{
  "encoder_arch": "resnet_bottleneck",
  "model": "contrastive image-text model",
  "dataset": "photos of plants and fungi (iNaturalist)",
  "train_examples": 45211,
  "image_size": 64,
  "grayscale": true,
  "crop_scale_min": 1,
  "horizontal_flip": true,
  "tokenizer": "word",
  "vocab_size": 1482,
  "loss": "softmax",
  "embed_dim": 256,
  "encoder_norm": "batchnorm",
  "encoder_activation": "relu",
  "encoder_drop_path": 0.05,
  "encoder_depths": [3, 3, 3],
  "encoder_kernel_size": 3,
  "encoder_stem": "single",
  "encoder_avg_pool_shortcut": false,
  "encoder_widths": [128, 192, 288],
  "text_encoder_causal": false,
  "text_encoder_width": 128,
  "text_encoder_layers": 8,
  "text_encoder_norm": "layernorm",
  "text_encoder_norm_position": "pre",
  "text_encoder_activation": "gelu",
  "text_encoder_mlp_ratio": 4,
  "text_encoder_head_dim": 48,
  "text_encoder_fused_qkv": false,
  "text_encoder_bias": "qkv",
  "text_encoder_qk_norm": false,
  "text_encoder_parallel_block": true,
  "text_encoder_inner_norm": false,
  "text_encoder_positions": "learned",
  "init": "trunc_normal_002",
  "residual_init": "none",
  "optimizer": "muon",
  "muon_scale": "match_rms_adamw",
  "lr": 0.0028,
  "momentum": 0.95,
  "nesterov": false,
  "orthogonalizer": "polar_express",
  "adamw_lr_other_params": 0.00079,
  "grad_clip": 1.0,
  "steps": 8700,
  "batch_size": 256,
  "epochs": 49.3,
  "lr_schedule": "cosine",
  "final_lr_fraction": 0.01,
  "warmup_steps": 170,
  "weight_decay": 0.06,
  "adamw_weight_decay_other_params": 0
}
Rows from block 5 of the text encoder of a small contrastive image-text model, named by matrix and row number. Rows with one number belong to one neuron. Each number is 128 + 24 x the weight over its row's rms, rounded and kept within 0 to 255. All counts start at 0.
After each neuron's rows are labels from the 100 texts, of 14848, where the neuron reaches its highest value: "tokens" is the input token at the peak. Only what is clearly more common there than usual is listed. The data: photos of plants and fungi (iNaturalist).
# fc1: MLP up (text_encoder.blocks.5.mlp.fc1.weight, 512x128), inputs 64-127
# fc2: MLP down (text_encoder.blocks.5.mlp.fc2.weight, 128x512, transposed), outputs 64-127

fc1.222 [104  94 139 136 114 160 148 164 101 114 125 134 140 107  82  96 165 148 120 152 122 103 107 141 170 140 109 122 118  96 124 121 100 137 125 122 153 141 133 127 119 141  98  82 124 108 138  95 130 151 151 123 132  86 180 130 147 183 122 165 102 150 151 141]
fc2.222 [170 122 105  79 117 153 144  84 123 117 144 144 124 114 130 138 126 124 131 134  73 170  92 114 109 135 129 110 109 153 107 138 126  94 128 118 117 104 110 107 115 129 115 146 159 164  82 144 121  98 169 141  90 122 134 109 130 141 109 147 168 147 197  94]
tokens: "prickly"; "celandine"

fc1.81 [144 136 149 113  93 110 111 126 116 126 132 135  54 160  97  98 158 149 127  85 138  77 146 168 122 118  88 144 105 137 164 142 134  78 111 104  99 154 141 144 142 148 129 139 137 155 166 112 158 143 125 147 131 138 113 113 125  78 113 114 122 117 135 125]
fc2.81 [109 102  94 133 186 122 145 116 173  98 146 133 149  65 162 140 150 140 128 165 131 112 119 136 121 113 129 118 112 118  99 124 146 127 139 104 148 111 100 119 122 135 119 111  86  97 143  95 168 137 136 110 151 174 185 179 139 172 136 110 145 149 130 147]
tokens: "nettle"; "lauraceae"; "anaphalis"

fc1.40 [106 132 137 106 151 119 105 100 160 134 123 104 150  93  91 107 125 119  97 151 112  86 125 163 162 101 125 114  90 127 121  98 164 109 152 125 152 129 122 155 133 108 161 118 136 166 129 126 114 186 134 121 113 108 136 162 111 123 126 128 105 118 168 141]
fc2.40 [174 108 132 140  90 156 132  85 159 111 127 109 119 111 142 139 126 151 122 129 175 115  99 116 130  99 119 155  99 135 142 133  99 147 114 143 187 119 146 108  98 177 119 112 130 118 123 119 138  98 126 127 118 135  97 120  67 153  91 140 134 154 151 164]
tokens: "order"

fc1.13 [ 92 110 108 126 119 103 136 128 134 130 138 135 132 172  75 138 117 152 109 146 127 147 151 116 112 138 133 123 143  78 140  78 163 101 100 104 135 147 116 109  94 115 111 110 169 109 119 126 113 131 134 185 135 127  90 100 155 159 121 125 155 151 144 153]
fc2.13 [ 94 109 141  95 130 150  91 111 142 128 143 165 109 136 116  83 122 181 133 149 142 151 130 156 129 128 158 154  97 124 128 148 115 103 113 146 120 101 101 107  91 135 106 141  87 161 107 133 161 137 149 177 140 166 105 107 173 184  84 147 130 161 108 127]
tokens: "asplenium"; "maculata"

fc1.67 [125 107  98 138 142 138 115 162  68 114 158 165 145 106 102 153  94 144 152 117 140 100 141 131 150 166 202 121 147 133 171 162 124 122 148 140 133 102 145 129 121 135 117 159 128  89  58 145 120 149 118 142 157 119  97 131 152 112 160 129 125 114 113 109]
fc2.67 [134  99 113 154 149 138 133 111 179 117 133 109 111 105 136 185 154 146 111 151 183 115 122 163 139 116 140 114  92  93 100 103 117 142 124 146 157 133 143 150 130 146 137 129 152 153 133 122 121 120 148  87 110  98 147 115 100 130  99 143 131 106 160 107]
tokens: "prickly"

fc1.104 [115 108 131 134 119  84 121 135 144  92 162  94 109 117 101  83 146 118 123 155 162 167 124 129 140 110  76 167 117 114 141 129 135  54 116 152 126 120 140 137 120 186 106 107 140  96 128 103 109 126 159 127  96 148 157 133 117 135 109  94 140 143 115 185]
fc2.104 [154 103 126 107 135  94 148 135 120  83 129 135 168 121 155 158 141 125 117 142 120 149 160 136 135 109 179 101 137 161  98 145 120 143 169 116 101 169  98 133 136 110 145 155 114 114  98 101 141 128 161 151 144 141  84 102 113 118 164 102 134 132 124 122]
tokens: "<end>"; "alleghaniensis"

fc1.485 [184 127 133 129 148 158  78 100  99 103 138 125 125 114 142 148 110 136 132 167 141 136 131 132 133  96 129 146 171 106 134 139 139 155  98 112 117 136 105 113 100 162  88 151 141  82  75 131 150 125 141  87 113 113 123  80 129 150 158 105 181 136 146 152]
fc2.485 [131  76 173 119 102 114 125 100 159 166 119 136 165 119  99  89 103 141 137 118 143 114 117 126 162 152 121 120 113 122  99 104 119 137 127 124 118 141 141 105 116 111 155 122 137 163 124  64 151 109 174 156 135 112 144 125 122  68 103 150 120 129 134  92]
tokens: "order"; "hypericaceae"

fc1.249 [130 129 119  90 155 152 142 118  96 168 106 134  97 109 108 137  88 116 137 177 127  97 104 156 167 159 119 153 143 123 160 113 132 163 153 120  78 174 117 116 130 127 136 127 159  84 104 141 147 154 145 129 173 141 151 146 103 125 133 153 117  86 103 176]
fc2.249 [161  82 119 158  97 102  96 136 148 101 145 133 160 132 132 156 164 149 141 139 118 155 151 106 109 142  95 131 112 164  74 135 104 106 132 143 138 104 120 113  94 162 148 156 124 141 112 156 139  98  89  89  82  94 112 142 149 148 157 160 125 156 122 137]
tokens: "prickly"; "hedge"

fc1.399 [126  84 113 115  91 132 152 153 120 163 167 151 123 125 162 122 144  70  75 145 117 121 146 141 124 149  95 160 114 146 126 147 137 127 154 147 145 146 118 135 167 118 148 151 160 109 148 156 115 164 108 149 101 145 103  82 118 130 151 141 126 137  81 129]
fc2.399 [138 125  89 120 103  97 150 113 135  81 128 112 146 133 103  87 139 155 144 105 146 143 138 133  79 143 134 113  90 149 135 113 141 148 135 167 130 149 139  93  86 145 113  73  96 107 106 131 122 169 161 127  99 176 112 116 106 117  89 133 141 161 133 126]
tokens: "asplenium"; "parsnip"; "aspleniaceae"

fc1.486 [129  85 124 126 129 162 174  77 104 129 113 155 127 124 101 105 114 160 111 130 153 121 107 154 156 143 169 132 136 137 145 152 131 111 141 148 171 163 103 133  95 129 145  73 168  72 131 151 104 173  96 129 110 145 136 172 168 144 164  81 123 145 152 108]
fc2.486 [105 140 106 140 121 152 122 179 133 152 174 158 104 121 136 126 102 131 116 128 134 117  95 147 129 133  91  60 103 138 125 141 136  90 129 144 122 103 175 142 122 141 131 134 144  84  92 102 115 145 141 158  85 103 156 108 119 144  99 131 154 154 141 108]
tokens: "prickly"; "engelmannii"

fc1.257 [ 99 124 162 131 121 162 103 111 159 123 161 122 152 132 141 130 119 134 127  95 134 132  93 174 128 163 134 150 103 144 156 165 174 118 136 145 157 145 113 125 113 118 146 147  75 137 121 128 135 189 113 137 140 137 134  99 128 138 154  66 171 129 108 161]
fc2.257 [137 121  95  94 135 146 159 149 121  93 133 155 148 115 104 123 129 150 115 103 136  98 136 129 145 119 126 143 140 116 135 104  95 128  95 176 148 101 123 130  74 146 137 103 188  90 162 158  86 159  67 103 130 106 125 191  97 136 121 121 107 117 124 158]
tokens: "dipsacales"; "winged"

fc1.266 [134 106 141 131 105 154 130  82 129 130 117 166 113 138 123 101 161 141 141 127 135 112 125 123 125 113 108 156 140 133 149 163 134 138  99 111 179 123 130 131 121 154 135 124 165 117 152 136 177 148 121 123 124 105 151  74 153 105 128 125 105 120  95 101]
fc2.266 [183 125  93 119 161 136 125 126 164  80 133 143 134  79 141 180 163 112 140 139 110 150 137 117 167 178 147  81 145 121  97 100 125 107 107  93  83  81 130 126 137  85 149 124 131 109  89 119 139 123 135 133 102 130 121 110 124 159 148 137 117 106 148  92]
tokens: "engelmannii"; "opuntia"

fc1.103 [188  69 181 153 109 146 117 122 105 148 121 139  83 152 102 152 157 164 149 161 101 114 155 173 139 117 139 149 127  91 136 103  83 114 107 162 117 123 145  83 121 120 109 104 159 139  94 130 152 145  88 109  89 108 143 138 143 137 102 103 121 146  95 135]
fc2.103 [ 80 151 106  86  87 136 119 105 122 113 112 141 133 153 135 162 160  96 114  99 122 119 118  82  82 105 116 129 130 119 140 152 184 164 150 163 132 129 145 153 111 137 121 127 125 101 131 177 111 119 117 131 152 136 146 116 148 142 149 110 193 137 149 100]
tokens: "engelmannii"; "primula"

fc1.421 [144 148 126 111  96 123 147 115 140 128 114 149 151 118 162 111 154 156 121 160 101 140 116 132 130 114 125 123 136 146 126 104 103  90 125 116  93 119 116  83 146 138 119 119 166 107 155 120 157 121 114 117 142  94 141 146 134 166 126 136 115 151 134 157]
fc2.421 [ 83 144 128 123 171 122 127 122 111 114 124 141 123 125 126 192 126 136 152 122 111 142 120 159 122 153 173 115 133 149 155 110 123 188 143  93 130 114 133 115 116 133 116 142 112 141 122  90 145 119 162 137 126 144  97 151 169 158 137 142 115 100 133 109]
tokens: "balsamea"; "barbarea"; "virgaurea"; "diphasiastrum"

fc1.494 [115 146 153 122 105 122 121 105 124 110  55  88 182 154 154 116 125 170 134  91  76 123 125 131 118  79 140 171 131 114 156 163 125 101 131 117 137 118 143 164  85 136 169 127 133 111 158 118 109 129 155 105 115 141 154 137 163 136 146 130 139 153 142 166]
fc2.494 [140 138 107 133 124 126 112 119 117 120 157 173  88 116 109  97 123  82 112 161 122 140  92 138 136 144 100 145 122 144 131  87 158 132 112 161 136 150 130 133 159 106 107 134 116 158 143 136 154 145 125 123 166 126 154 107 142  93 138 109 126 135 134 132]
tokens: "amplexicaule"; "platanoides"; "leotiomycetes"

fc1.127 [135  85 109  77 145 146 132 148  98 124 120  94 107  96 156 153 126 101 103 135  99 100 141 121 105 174 161 151 139 127 127  94 101 123  89 131 107 135 132  68 143 105 136  99 119 126  98 146 154 170 139 139 157 139  87 144 116 114 132 106  99 137 135 149]
fc2.127 [150 100 144 108  99 115 131 117 139 136 125 100 149 130 131 131  94 130 116 123 158 126  74 149 129 181 110 124 100 121  96 116 141 172  89 137 158  89 152 124 132 131 150 113 139  94 120 136 124 139 143 122 113 128 110  99  73 111 116 153 130 153 140 108]
tokens: "order"; "paper"; "-"

fc1.385 [109 186 117  79 122 162 142 165  92 139 160 113 148 158 105 119 124 124  87 102 142 128 152 145 134 137 144 108 162 155 153 129 145 123 130  95 138 141 176 113  99 138 110 127 112 103 138 123 137 154  93  98 127 133 152 126 154 138 127 107 120 163 143 131]
fc2.385 [176 136 154 105 136 139 119 117 132  97  76 117 153 116 116  98 116 145 159 142  55 149 126 138 118 139 120 113 128 134 127 120 141 135 110 146 142 121 119 121 138 109 130 143 162 122 101 133 110 156 135 146 170  86 158 164  81 149 133 106 109 128 165 137]
tokens: "quaking"; "paper"; "birch"; "english"

fc1.95 [156 124  56 124 135 146 109 115 140 150 145 147 102 101 121 125 176 131 139 150 174  99 159 111 203 117 159 164 137 134 112 118 122 117 104 125 140 128 126 118 137 122 100  96 116 130 144 124 142 163 129 150 116 101 131 150 129 145 113  97 144 141 119 121]
fc2.95 [116 116 152 105 110 107 172 139 118 140 126 109 135 110 126 131 136 105 150  91 121 147 112 173  70  93 129 133 159 105 150 126 128 145 142 124 149 150 136 115  96 127 164 143 131 141 134 118 136 114 117 150 124 111 183 124 142 141 117  83 114 148  95 162]
tokens: "poison"; "vitaceae"; "capitatus"

fc1.26 [173 122 166 154 109 117 148  81 134  98 144 131 138 128 108 175  92 124 112 107 115 156 182 169 116 120  95  98 120 102 149 140 145 112  91 125 122 180 150 157 136 144  97 104 156 115 121 102 154 163 147  94 169 135  69 128 101 120 135  99 132 120 124 176]
fc2.26 [ 99  98 134 141 126 106 110  96  84 109 173 129 177 150 119  88 133 169 149 136  91 133 129 110 149 137 127 137 105 109 103 109 107 115  96 142 134 128 161  94 125 153 129 103 149  89  92 122 156 164 109 100 141 165 134 106  99 114 141 108 171 119 100 154]
tokens: "<end>"

fc1.135 [129 146 128 134 142 145  84 105 131 142  89 144 129  72 129 107 147 118 110 150 159  97 109 123 152 126 108 148 129 109 137  60 129 166  63 158 135 126 146  84 118 151 123 120 116  90  79 134 121 141 104 147 120 162 110 127 170 147 135 120 129 158 137 133]
fc2.135 [148 124 152 128 113 130 136 102  96 148 154 121 152 163 125  83  91 117 119 145 133 121 111 135 131 163 111 118 127 141 128 123 134 117 140 127 117 128 111 155 137 149 170 109 152 141 120 107 145  93 179 100 119 114 126  94 101  73 142 157 135 143 154  88]
tokens: "order"

fc1.472 [125 117 126  88  80 152 117  96 155 146 160 103 125  89 173 145  90 109 130 151 135 103 166 146 145 133 165 133 140 143 156 141 159 140 143 160 157 133 145 133 116 138  77 122 137 138 121 138 159 126 111 135 116 161 161  95 133  82 111  74 149 145 111 101]
fc2.472 [179 102 135 119 147 142 132 145 119 149 127  84 147  88 138 115 116  86 131 139 104 128 104 103 141 139 117  89  91  89 153 143 141 136 119 111  91 131 144 143 154 140 121 122 151 177 113 160 159 111 123 140 122 133 124 114  90 118 135 187 169 162 132 142]
tokens: "agaricomycetes"

fc1.65 [129  98 122 121 133 145 152 133 147 137 114  76 161  76  98 106 122 113 120 130 145 150  73 188 126  78 133 138 116 137 171 113 138 144  86 104 108  96 134 118 131 129 185  74 141 124 136 113 131 170 101 137  94 121 170 123  99 143 116 111 155 148 106 161]
fc2.65 [172 116 151 130  89 148 101  71 107 180 138 165 139 106 158  93 139 103 164 152 161  74 120 122 152 110 113 117 148 142 140 129 134  98 100 126 104 137 144 137 148 149 114  89 136 140 137 108 139 133 148 124 137 137 106 133 114  93 114 101 109 126 165 126]
tokens: "nettle"; "gum"

fc1.411 [106 159 159 108 123 130 121 136 122 124 147 132 104 136  93 107 146 107 141 124  89 110 100 171 148 111 120 157 120  97 116 128 116 103 120 125 119 122 169 130  73 126  91 185  72 164 161  92 133 135  80 132 147  82 129 128 134 164 117 138 109 132 103 144]
fc2.411 [163 124 130 117 126 165 124  99 102 178 104 137  99 114 131 101 122  86 140 154 119 133 128  93 120 150 157 101 145 161 161 149 149 155 141 135 104 136 140 149  98 108 134 109 194  99 127 126 112 130 156 121 108 126 111 116 138 123 122 165  98 107 118  94]
tokens: ","; "smilacaceae"; ")"

fc1.152 [136 120 138 120 186  82 154 146 151 108  95 121 178 116 174 140 123 133 145 152 146 139 125 169 129 134 163 119 138 132 134 149 136 131 126  90  94 101 151 108 116 151 119 107 141 143 155  60 115 165 121  91 125 117 134  91 143 158 121 111 169 109 152 143]
fc2.152 [ 85 116 167 114 137 121 137 119 107 159 160 128  68 125 111 151 164 116 141 117 117 145 155 140 120  88 108 118 145 139  83 122 148 102 124 163 158 138 120 158 110 130 140 131 162 129 160 181 117 125 148 105 161 112 142 168 128 124 123 117  89 154 151 120]
tokens: ","; "polymorpha"

fc1.55 [ 77 172 196 110 160 138 112 117 112 104 130 134 141 111 122 131 145 153 122 134 141 134  99 130 123 118 114 188 123 114 168 128  94 172 113  78 102 149  99 114 103 120  95 150 122 119 160 106 112 164 170 103 161 119 134 106 134 121 104 113 134 123 117 142]
fc2.55 [155  68 110 130  82 134 125 127 154 106 146  95 145 138 129 119  77  93 118 135 136 125 152  87 175 125 121 159  98 119 137 130 133  96 110 156 127 128 163 157 138 151 132 132 152 121  98 142 113 167 149 134 139 107  93 158 108 168 117 142 152 141 124 120]
tokens: "<end>"

fc1.32 [ 93 100 142 121 137 136 141 135 109  93  81 109 169  84 158 118 138 119 120 157  95 136  97 150 138 108 154 150 169 130 125 120 122 152 124 110 117 115 128 113 112 134  82 126 143  94 132 116 124 139 143  96 102 136  99 104 138 151 165 126  98 137 104 150]
fc2.32 [139  97 152 167 110 118  67  85 151 138 138 124 119 150 130 106  93 152 141 123 159 117 132 109 126 149 124 110 121 109 118  88 148 149  81 132 141 103 151 103 130 127 164 131 101 168 109  80 143 117 132 143 151 150 159 106 129 111 107 133 114 138 133 143]
tokens: "order"

fc1.509 [133 125 147 113 102 151 127 117 151 103 124 106 111  92 135 121 162 155 135 119 105 105 130 179 119 113 118 109 112 109 110 132 112 102 149 122 143 124  97  89  99 158  99 132 145 107 149 125 124 165 172  91 153 105 122 137 116 155  83 114 126 170 116 135]
fc2.509 [129 137 138 117 115 112 132 102 116 134 188 102 157 108  92  94 118 153 123 126 156 176 141  94 130  97 174 108 130 111 153 121 137 128 133 153 111 110 160 130 105 124 148 115 132 102 137 126 140 194 124 189 110 128 114 129  94 112 166 113 160 133 142 114]
tokens: "<end>"

fc1.493 [137 145 109 134 106  98  87  91 110 133 100 153 127 110 112 123 150 148 131 149 152  84 137 116 179 136 118 128 168 124 128 130 122 136 132 152 145  95 153 138 115 127 107 110 135  97 129 163 116 142 137 152 148 154 126  88 139  67 137 120 130 145  76 124]
fc2.493 [112 128 127 118 151 160 148 138 104 117 130 105 161 128 157 129  66 107 137 120 122 145 129 116 136 152 141 117 113  97 100 174 104 151 120 119 150 133 103  92 112 195 147 157 127 148 135 148 161 126 120 101  36  93 161 168 159 150 117  93 142 126 140 135]
tokens: "asterales"; "rudbeckia"; "brown"

fc1.178 [129 119 140 130  75 121  99 139 137  62 145  87 130 109 135 137 111 112  96 188 144 122 149 139 133 153 151 104 112 116 115 111 159 167 140 155 108 112 124 120 129 124 100 102 147 131 143 139 160 132 150 128 116 112 144 151 170 128 139 102 127 118 153 103]
fc2.178 [102 145 126 112 111 128 147 129 119 161 122 163 123 129 119 108 128 156 129 104 149 147 126 166 122 139 123 116 159 127 105 106 110 138 133 127 169 129 158  89  89 157 175 180 115 152 102 114 102 131 133 166 144 102 127 117  98 145 151  89 137 137 121 179]
tokens: "quaking"; "chokecherry"

fc1.176 [150 163 134 112 159 115 163 104 119 137 102 160 130 146  82 154 116 149  65 123 102 159 120 133 108 112 122 149  85 135 129 122 130  87 107 141 120 174 108 138 100 129 140 101 156  94 116 119  97 142 132 142  96 122 102 116 135 141  88  80 136 110  95 137]
fc2.176 [ 94 175 129 119 142 112 108 117 131 139 106 112 127 135 166 105 103 168 113 144 112 156 106 134 143 112 151 152 176  98 140  97 153 135 137 145 134 116 133 143 119 132  93 144 152 201 110 116 117 155 119 128 162 145  88 134 151 173 116 162 144 140 168 156]
tokens: "<end>"

fc1.258 [142 135 116 141 139 144 123 122 104 116 122 131 124 127  93 159 138 145 104 138 137 131 150 119 159 125 183 127 101 207 143 112  89 101  93 143 150 158 131 172 137 131 144 158 153 124 110 127  96 153  92 100 154 154  95  94 131 154 130 125  85 152 113 124]
fc2.258 [102 147 125 151 135 116 169 151 123  85 121 147 111 129 139  93 158 126 125 161  68 139 107 117 103 122  54 188  99  85 114  95 156 170 151 119 144 104 137 108 117 166 109 119 127 140 134 130 132 130 114 166 123 125 123 151 151 138  92 127 160 110 131 134]
tokens: "order"

fc1.77 [144 161 122  90  82 130 161 143 118 137 118 106 125 139 182 124 148 113  81 118  91 116 161 149 134 144 140 110 151  85 179 103 103 120 124 101 142  84 121  77  97 129 112 122 157 158 168  88 136 134 127 147 120 130 114 128 142 109 187 141 126 160 100 143]
fc2.77 [141 147 124 136 117 166 147 199 141 116 103 109 104  98 129 123 106 121  88  84  83 116 132 127 119 114 140 120 141 136 114 124 113  92  78 113 158 133 131 102 156  85 143  83 114 115 109 165 112 182 119 129 157  87 140 152 109 138 138 122  97 123 134 115]
tokens: "amplexicaule"; "clover"; "paper"

fc1.30 [ 78 123 105 152 127 103  96 197 107 141 144  94 117 102 152 133 122 186 158 141 139 129 145 183 107 105 143 137 149 155 128 122 158 132  93 119 128 113 139 137 151 118 141 131 155 127 111 151  98 114 102 127 136 112 129 108 129 126 147 120 135 132 156 116]
fc2.30 [112 177 123 138 140 104 132 129 134  96 104 123  77 131 139 120 106 123 132 125 123 104 152 198 117 111 114 145  92 127 129 150 200 111 134 147 134 145 147 136 143 130  96 120 119 126 176 141 132 142  97  80 152 166 121 139 144 145  92 122  90 119 108 140]
tokens: "engelmannii"; "oblongifolia"; "polymorpha"; "sided"

fc1.389 [129  68 125 107 156 136 104 131 141 125 134 122 116  90 148 112 110 153  93 123 129 127 141 147 109 122 105 132 110 123 170 149 112 117 136 111 140 130 129 171 159  80 113 128 152 142 135 152  95 111 106 150 116 139 103 111 143 115 151 122 172 139  81 136]
fc2.389 [101 103 155 144 126 161 143 117 139 148 119 137 127  85 133 121 124 114 101 146 137 111 152 108 151 127 125 100 119 114 115 132 141 144 116  91 132 146 117 134 122 118 130  93 134 142 106  99 152 107 118 177  88 124 123  87 111  77 155 212 175 141 139 147]
tokens: "agaricomycetes"

fc1.53 [117 137 133  87 128 125 101 122 167 140 127 130  97 145 121 125 126 126 102 162 129  87 130 138  96 154 112 142 113 137 129  97 125 102  98  89 109 163 133  79  99 125 154 113 129 113 146 149 108 152 164 142 130 107 137  92 113 145 166 105 150 113 141 123]
fc2.53 [183 124 169 132 179 146 144 100 114 116 116 128  98 127 159 135 113 161 125 121 152 157 147 112 169 132 146 101 145 125 103  99 115 106 151 146  87  93 104 127 158 108 111 158 124 115 139 113 143 157 141 136 160 125 118 134 106  82 116 132 110 154 128 181]
tokens: "<end>"

fc1.419 [107 106  74 120 158 134 160 116 131 117 118 130 150 157  91 126 117 145 122 124 128 137 152 140 161 160 144 191  97 158 152 118 148 125 140 134  99 134 140 132 137 151 117 157 158  84 111 134 161 160 129  95 148 127 157  97  87 174 171 151 122 150  92 102]
fc2.419 [155  75  78 149 177 136 122 160 166 125 156 153 104 152 119 177 147  86 150 135 145 126 111 134  97 121  94  80 146 123 134 111 138 129 124 100 102 138 145 111 155 125 108 104 119 158 118 119 142 123 122 122  86  81 119 105 133 124  89 105 132 135 134 161]
tokens: "prickly"; "beavertail"; "snakeroot"

fc1.98 [122 141 158 161 156 116  96 163 127  86 164 142 128  90 152 172 136 119 101 113 152 105 134 146 147 113 158 142  99 156 124  91  91  94 133 127 170 129 126 123 122 104 150 151  93 138 135 154 134 123 115 130 157 123 125 103 131 150 130  93  91 175  96 175]
fc2.98 [121 134  93 108 130 140 170 129 164 128 111 114  91 130 147 130 140 137 161 140  89 178 127 137  91 147 141 126 118  99 128 114 142 151  94 138 112 128 139 106 121 147 107 141 122 122 116 131 144  95 161 166 118 174 140 133 158 154  91 180 118  93 168 100]
tokens: ","

fc1.63 [ 71 135 134  96 150 118 111 115  80  92 132 162 128 157  93 144 124  91 118  87 140  97 116 136 143 165  99 157 150 125 120 119 123 140 139 111 145 143 105 110 117 116 127 146 147 120 158 116 125 124  81 124 162 121 111 163 187 144 180 106 157 131 154 138]
fc2.63 [174 123  90 153 120 149 130 132 174 156 121 129 113  47 117 177 147 158 145 137 134 171 142 118 103 110 140  90 170 117 117  99 135 136 136 111 154 139 143 147 137 133 122 108  99 145 132  67 133 105 150 139 121 120 140  99 124 160 116 170  79 141 104 151]
tokens: ","

fc1.220 [116 172 125 114 131  73 111 155 137 135 175 135 133 135 155 114 146 175 134 118 137 124 107 133 151  95 145 179 134 141 122  79 124 111  97 193 138 102 169 112 115 117 147 144 160 119  98 109 135 161 122 131 133 126 131 130 122 164 107 144 147 116 114 170]
fc2.220 [149 127 134 112 135 185 152  82 125 104 108 139 100 117 130 174 153 104 151 120 131 122 118 122 168 105 108 163 120 149 124 119  97 118 111  93  99  99 101 129  98 104 143  89 119 106 168  98 157 134  98 163  96 114 119 127 171 128 114 161 151 153 135  97]
tokens: "brassicaceae"

fc1.35 [148 157 122 180 129 167 129 120  82 122 134 131 151  98 145 147 129 115 122 169 133 148 161 155 113 147 135 143 132 101 134 143 117 105 104 127 106 162  93  88 168 101  85 141 131 112 121 143 122 131 156 141 131 158 128  84 151 126 114  87 148 142 146 202]
fc2.35 [124 143 115 100 118 133 158  99 155  99 147 128 140 127  88 130 151 155 149  90 113  78 115 136 133 129 145 145 115 164 151  91 116 141 133 107 139 132 165 118 156 163 126 117 148 107 158 148 117 135 131 166 144  92 112 111 155 144 143 128 117 143 101 109]
tokens: "order"; "hypericaceae"

fc1.153 [121  99 114  75 108 118 109 150 173 142 113 106 130 110  89 158 127  74 101 140  70 120 123 170 145 103 163 138 152 122 123 140 137 113 107 163 105 144 138 100 103 128 114 162 131 122 149 119 170 150 119 130 127 148 132  88 120 142 132 102 117 179 128 137]
fc2.153 [122 128 138 158 157 118 125 133 123 114 166 121 119 177 120 146 156 145 165 108 156 104 138 103 117 130 154 118 136  63 143 148 121 128 101 144 152 130 106 132 129 157 149 178 109 115 144 163 132 165 147 148 132  96 149 147 110 108 132 145  98  85 145 149]
tokens: "tussilago"; "agaric"; "snakeroot"; "opuntia"

fc1.373 [101 126 123 133  84 120  82 102 122 166  79 110 157 122 173 145 140  70 121 152 130 116 141 146  90 144 163 172 114 104 136 133 102 150 123 155 142 144 127 146 127  94 128 121 130 143 190  99 134 161 159 148 123 112 125 100 134 110 135 108 124 191 128 152]
fc2.373 [142 158 117  97 145 135 135 132 148 119 132  98  98 168 120 134  93 109 127 137 154 114 115 105 123 140 130 134 125 156 137 157 145 139  87 150  92 140 137 160 145 117 144 139 155 155 141 132 135  95 144 110 137  88 147  94 182 120 105 145 122 136 130 163]
tokens: "balsamea"; "greens"; "fluminensis"

fc1.225 [128 104 103 113 147 134 104 143  59 144 113 135 121 121 131 138 156 141 148 102 129 109 126 163 121  93 147 162 114 123 100 151 149 142 137 128 107 111  92 141 104 100 139 124 140  84 121 155 127 194 152 129 111 134 150 117 179 115 140 119 130 125 149 168]
fc2.225 [119 147 111 162 128 152 143 111 153 131 120 141 140 129  99 180 125 150 193 131 150 131 131 118 152 145 104 148  79 107 120 126 130 101 114 146  80 136 121 175 133 120  65 130 104 124 123  93  79 103 129 125 123 160 136 120 116 157  91 138 146 120 136  90]
tokens: "brassicaceae"; "altar"

fc1.436 [113 149 140 116 141 122 147 102 148 131 126 123 182 128  83 132 114 138 110  97 136 135 144 177 133 117 152 152 144  95 143 121  96 145 110 130 122 122  92 102 114 134 140 119 149 154 117 181 146 179 105 100 124 129  73 106 107 130 152 151 109 158 155 147]
fc2.436 [121  86 144 134  82 116  88 113  86 122 140 151 119 106 114  95 124 142 134  93  87 151 104  47 129 141 128 177  85 123 130 135 124 150 117 131 167 127 148 141 157 166 150 131 119 153 121 119 119 156 126 151 186 166 143 128 142  89  82 117 134 128 117 138]
tokens: "<end>"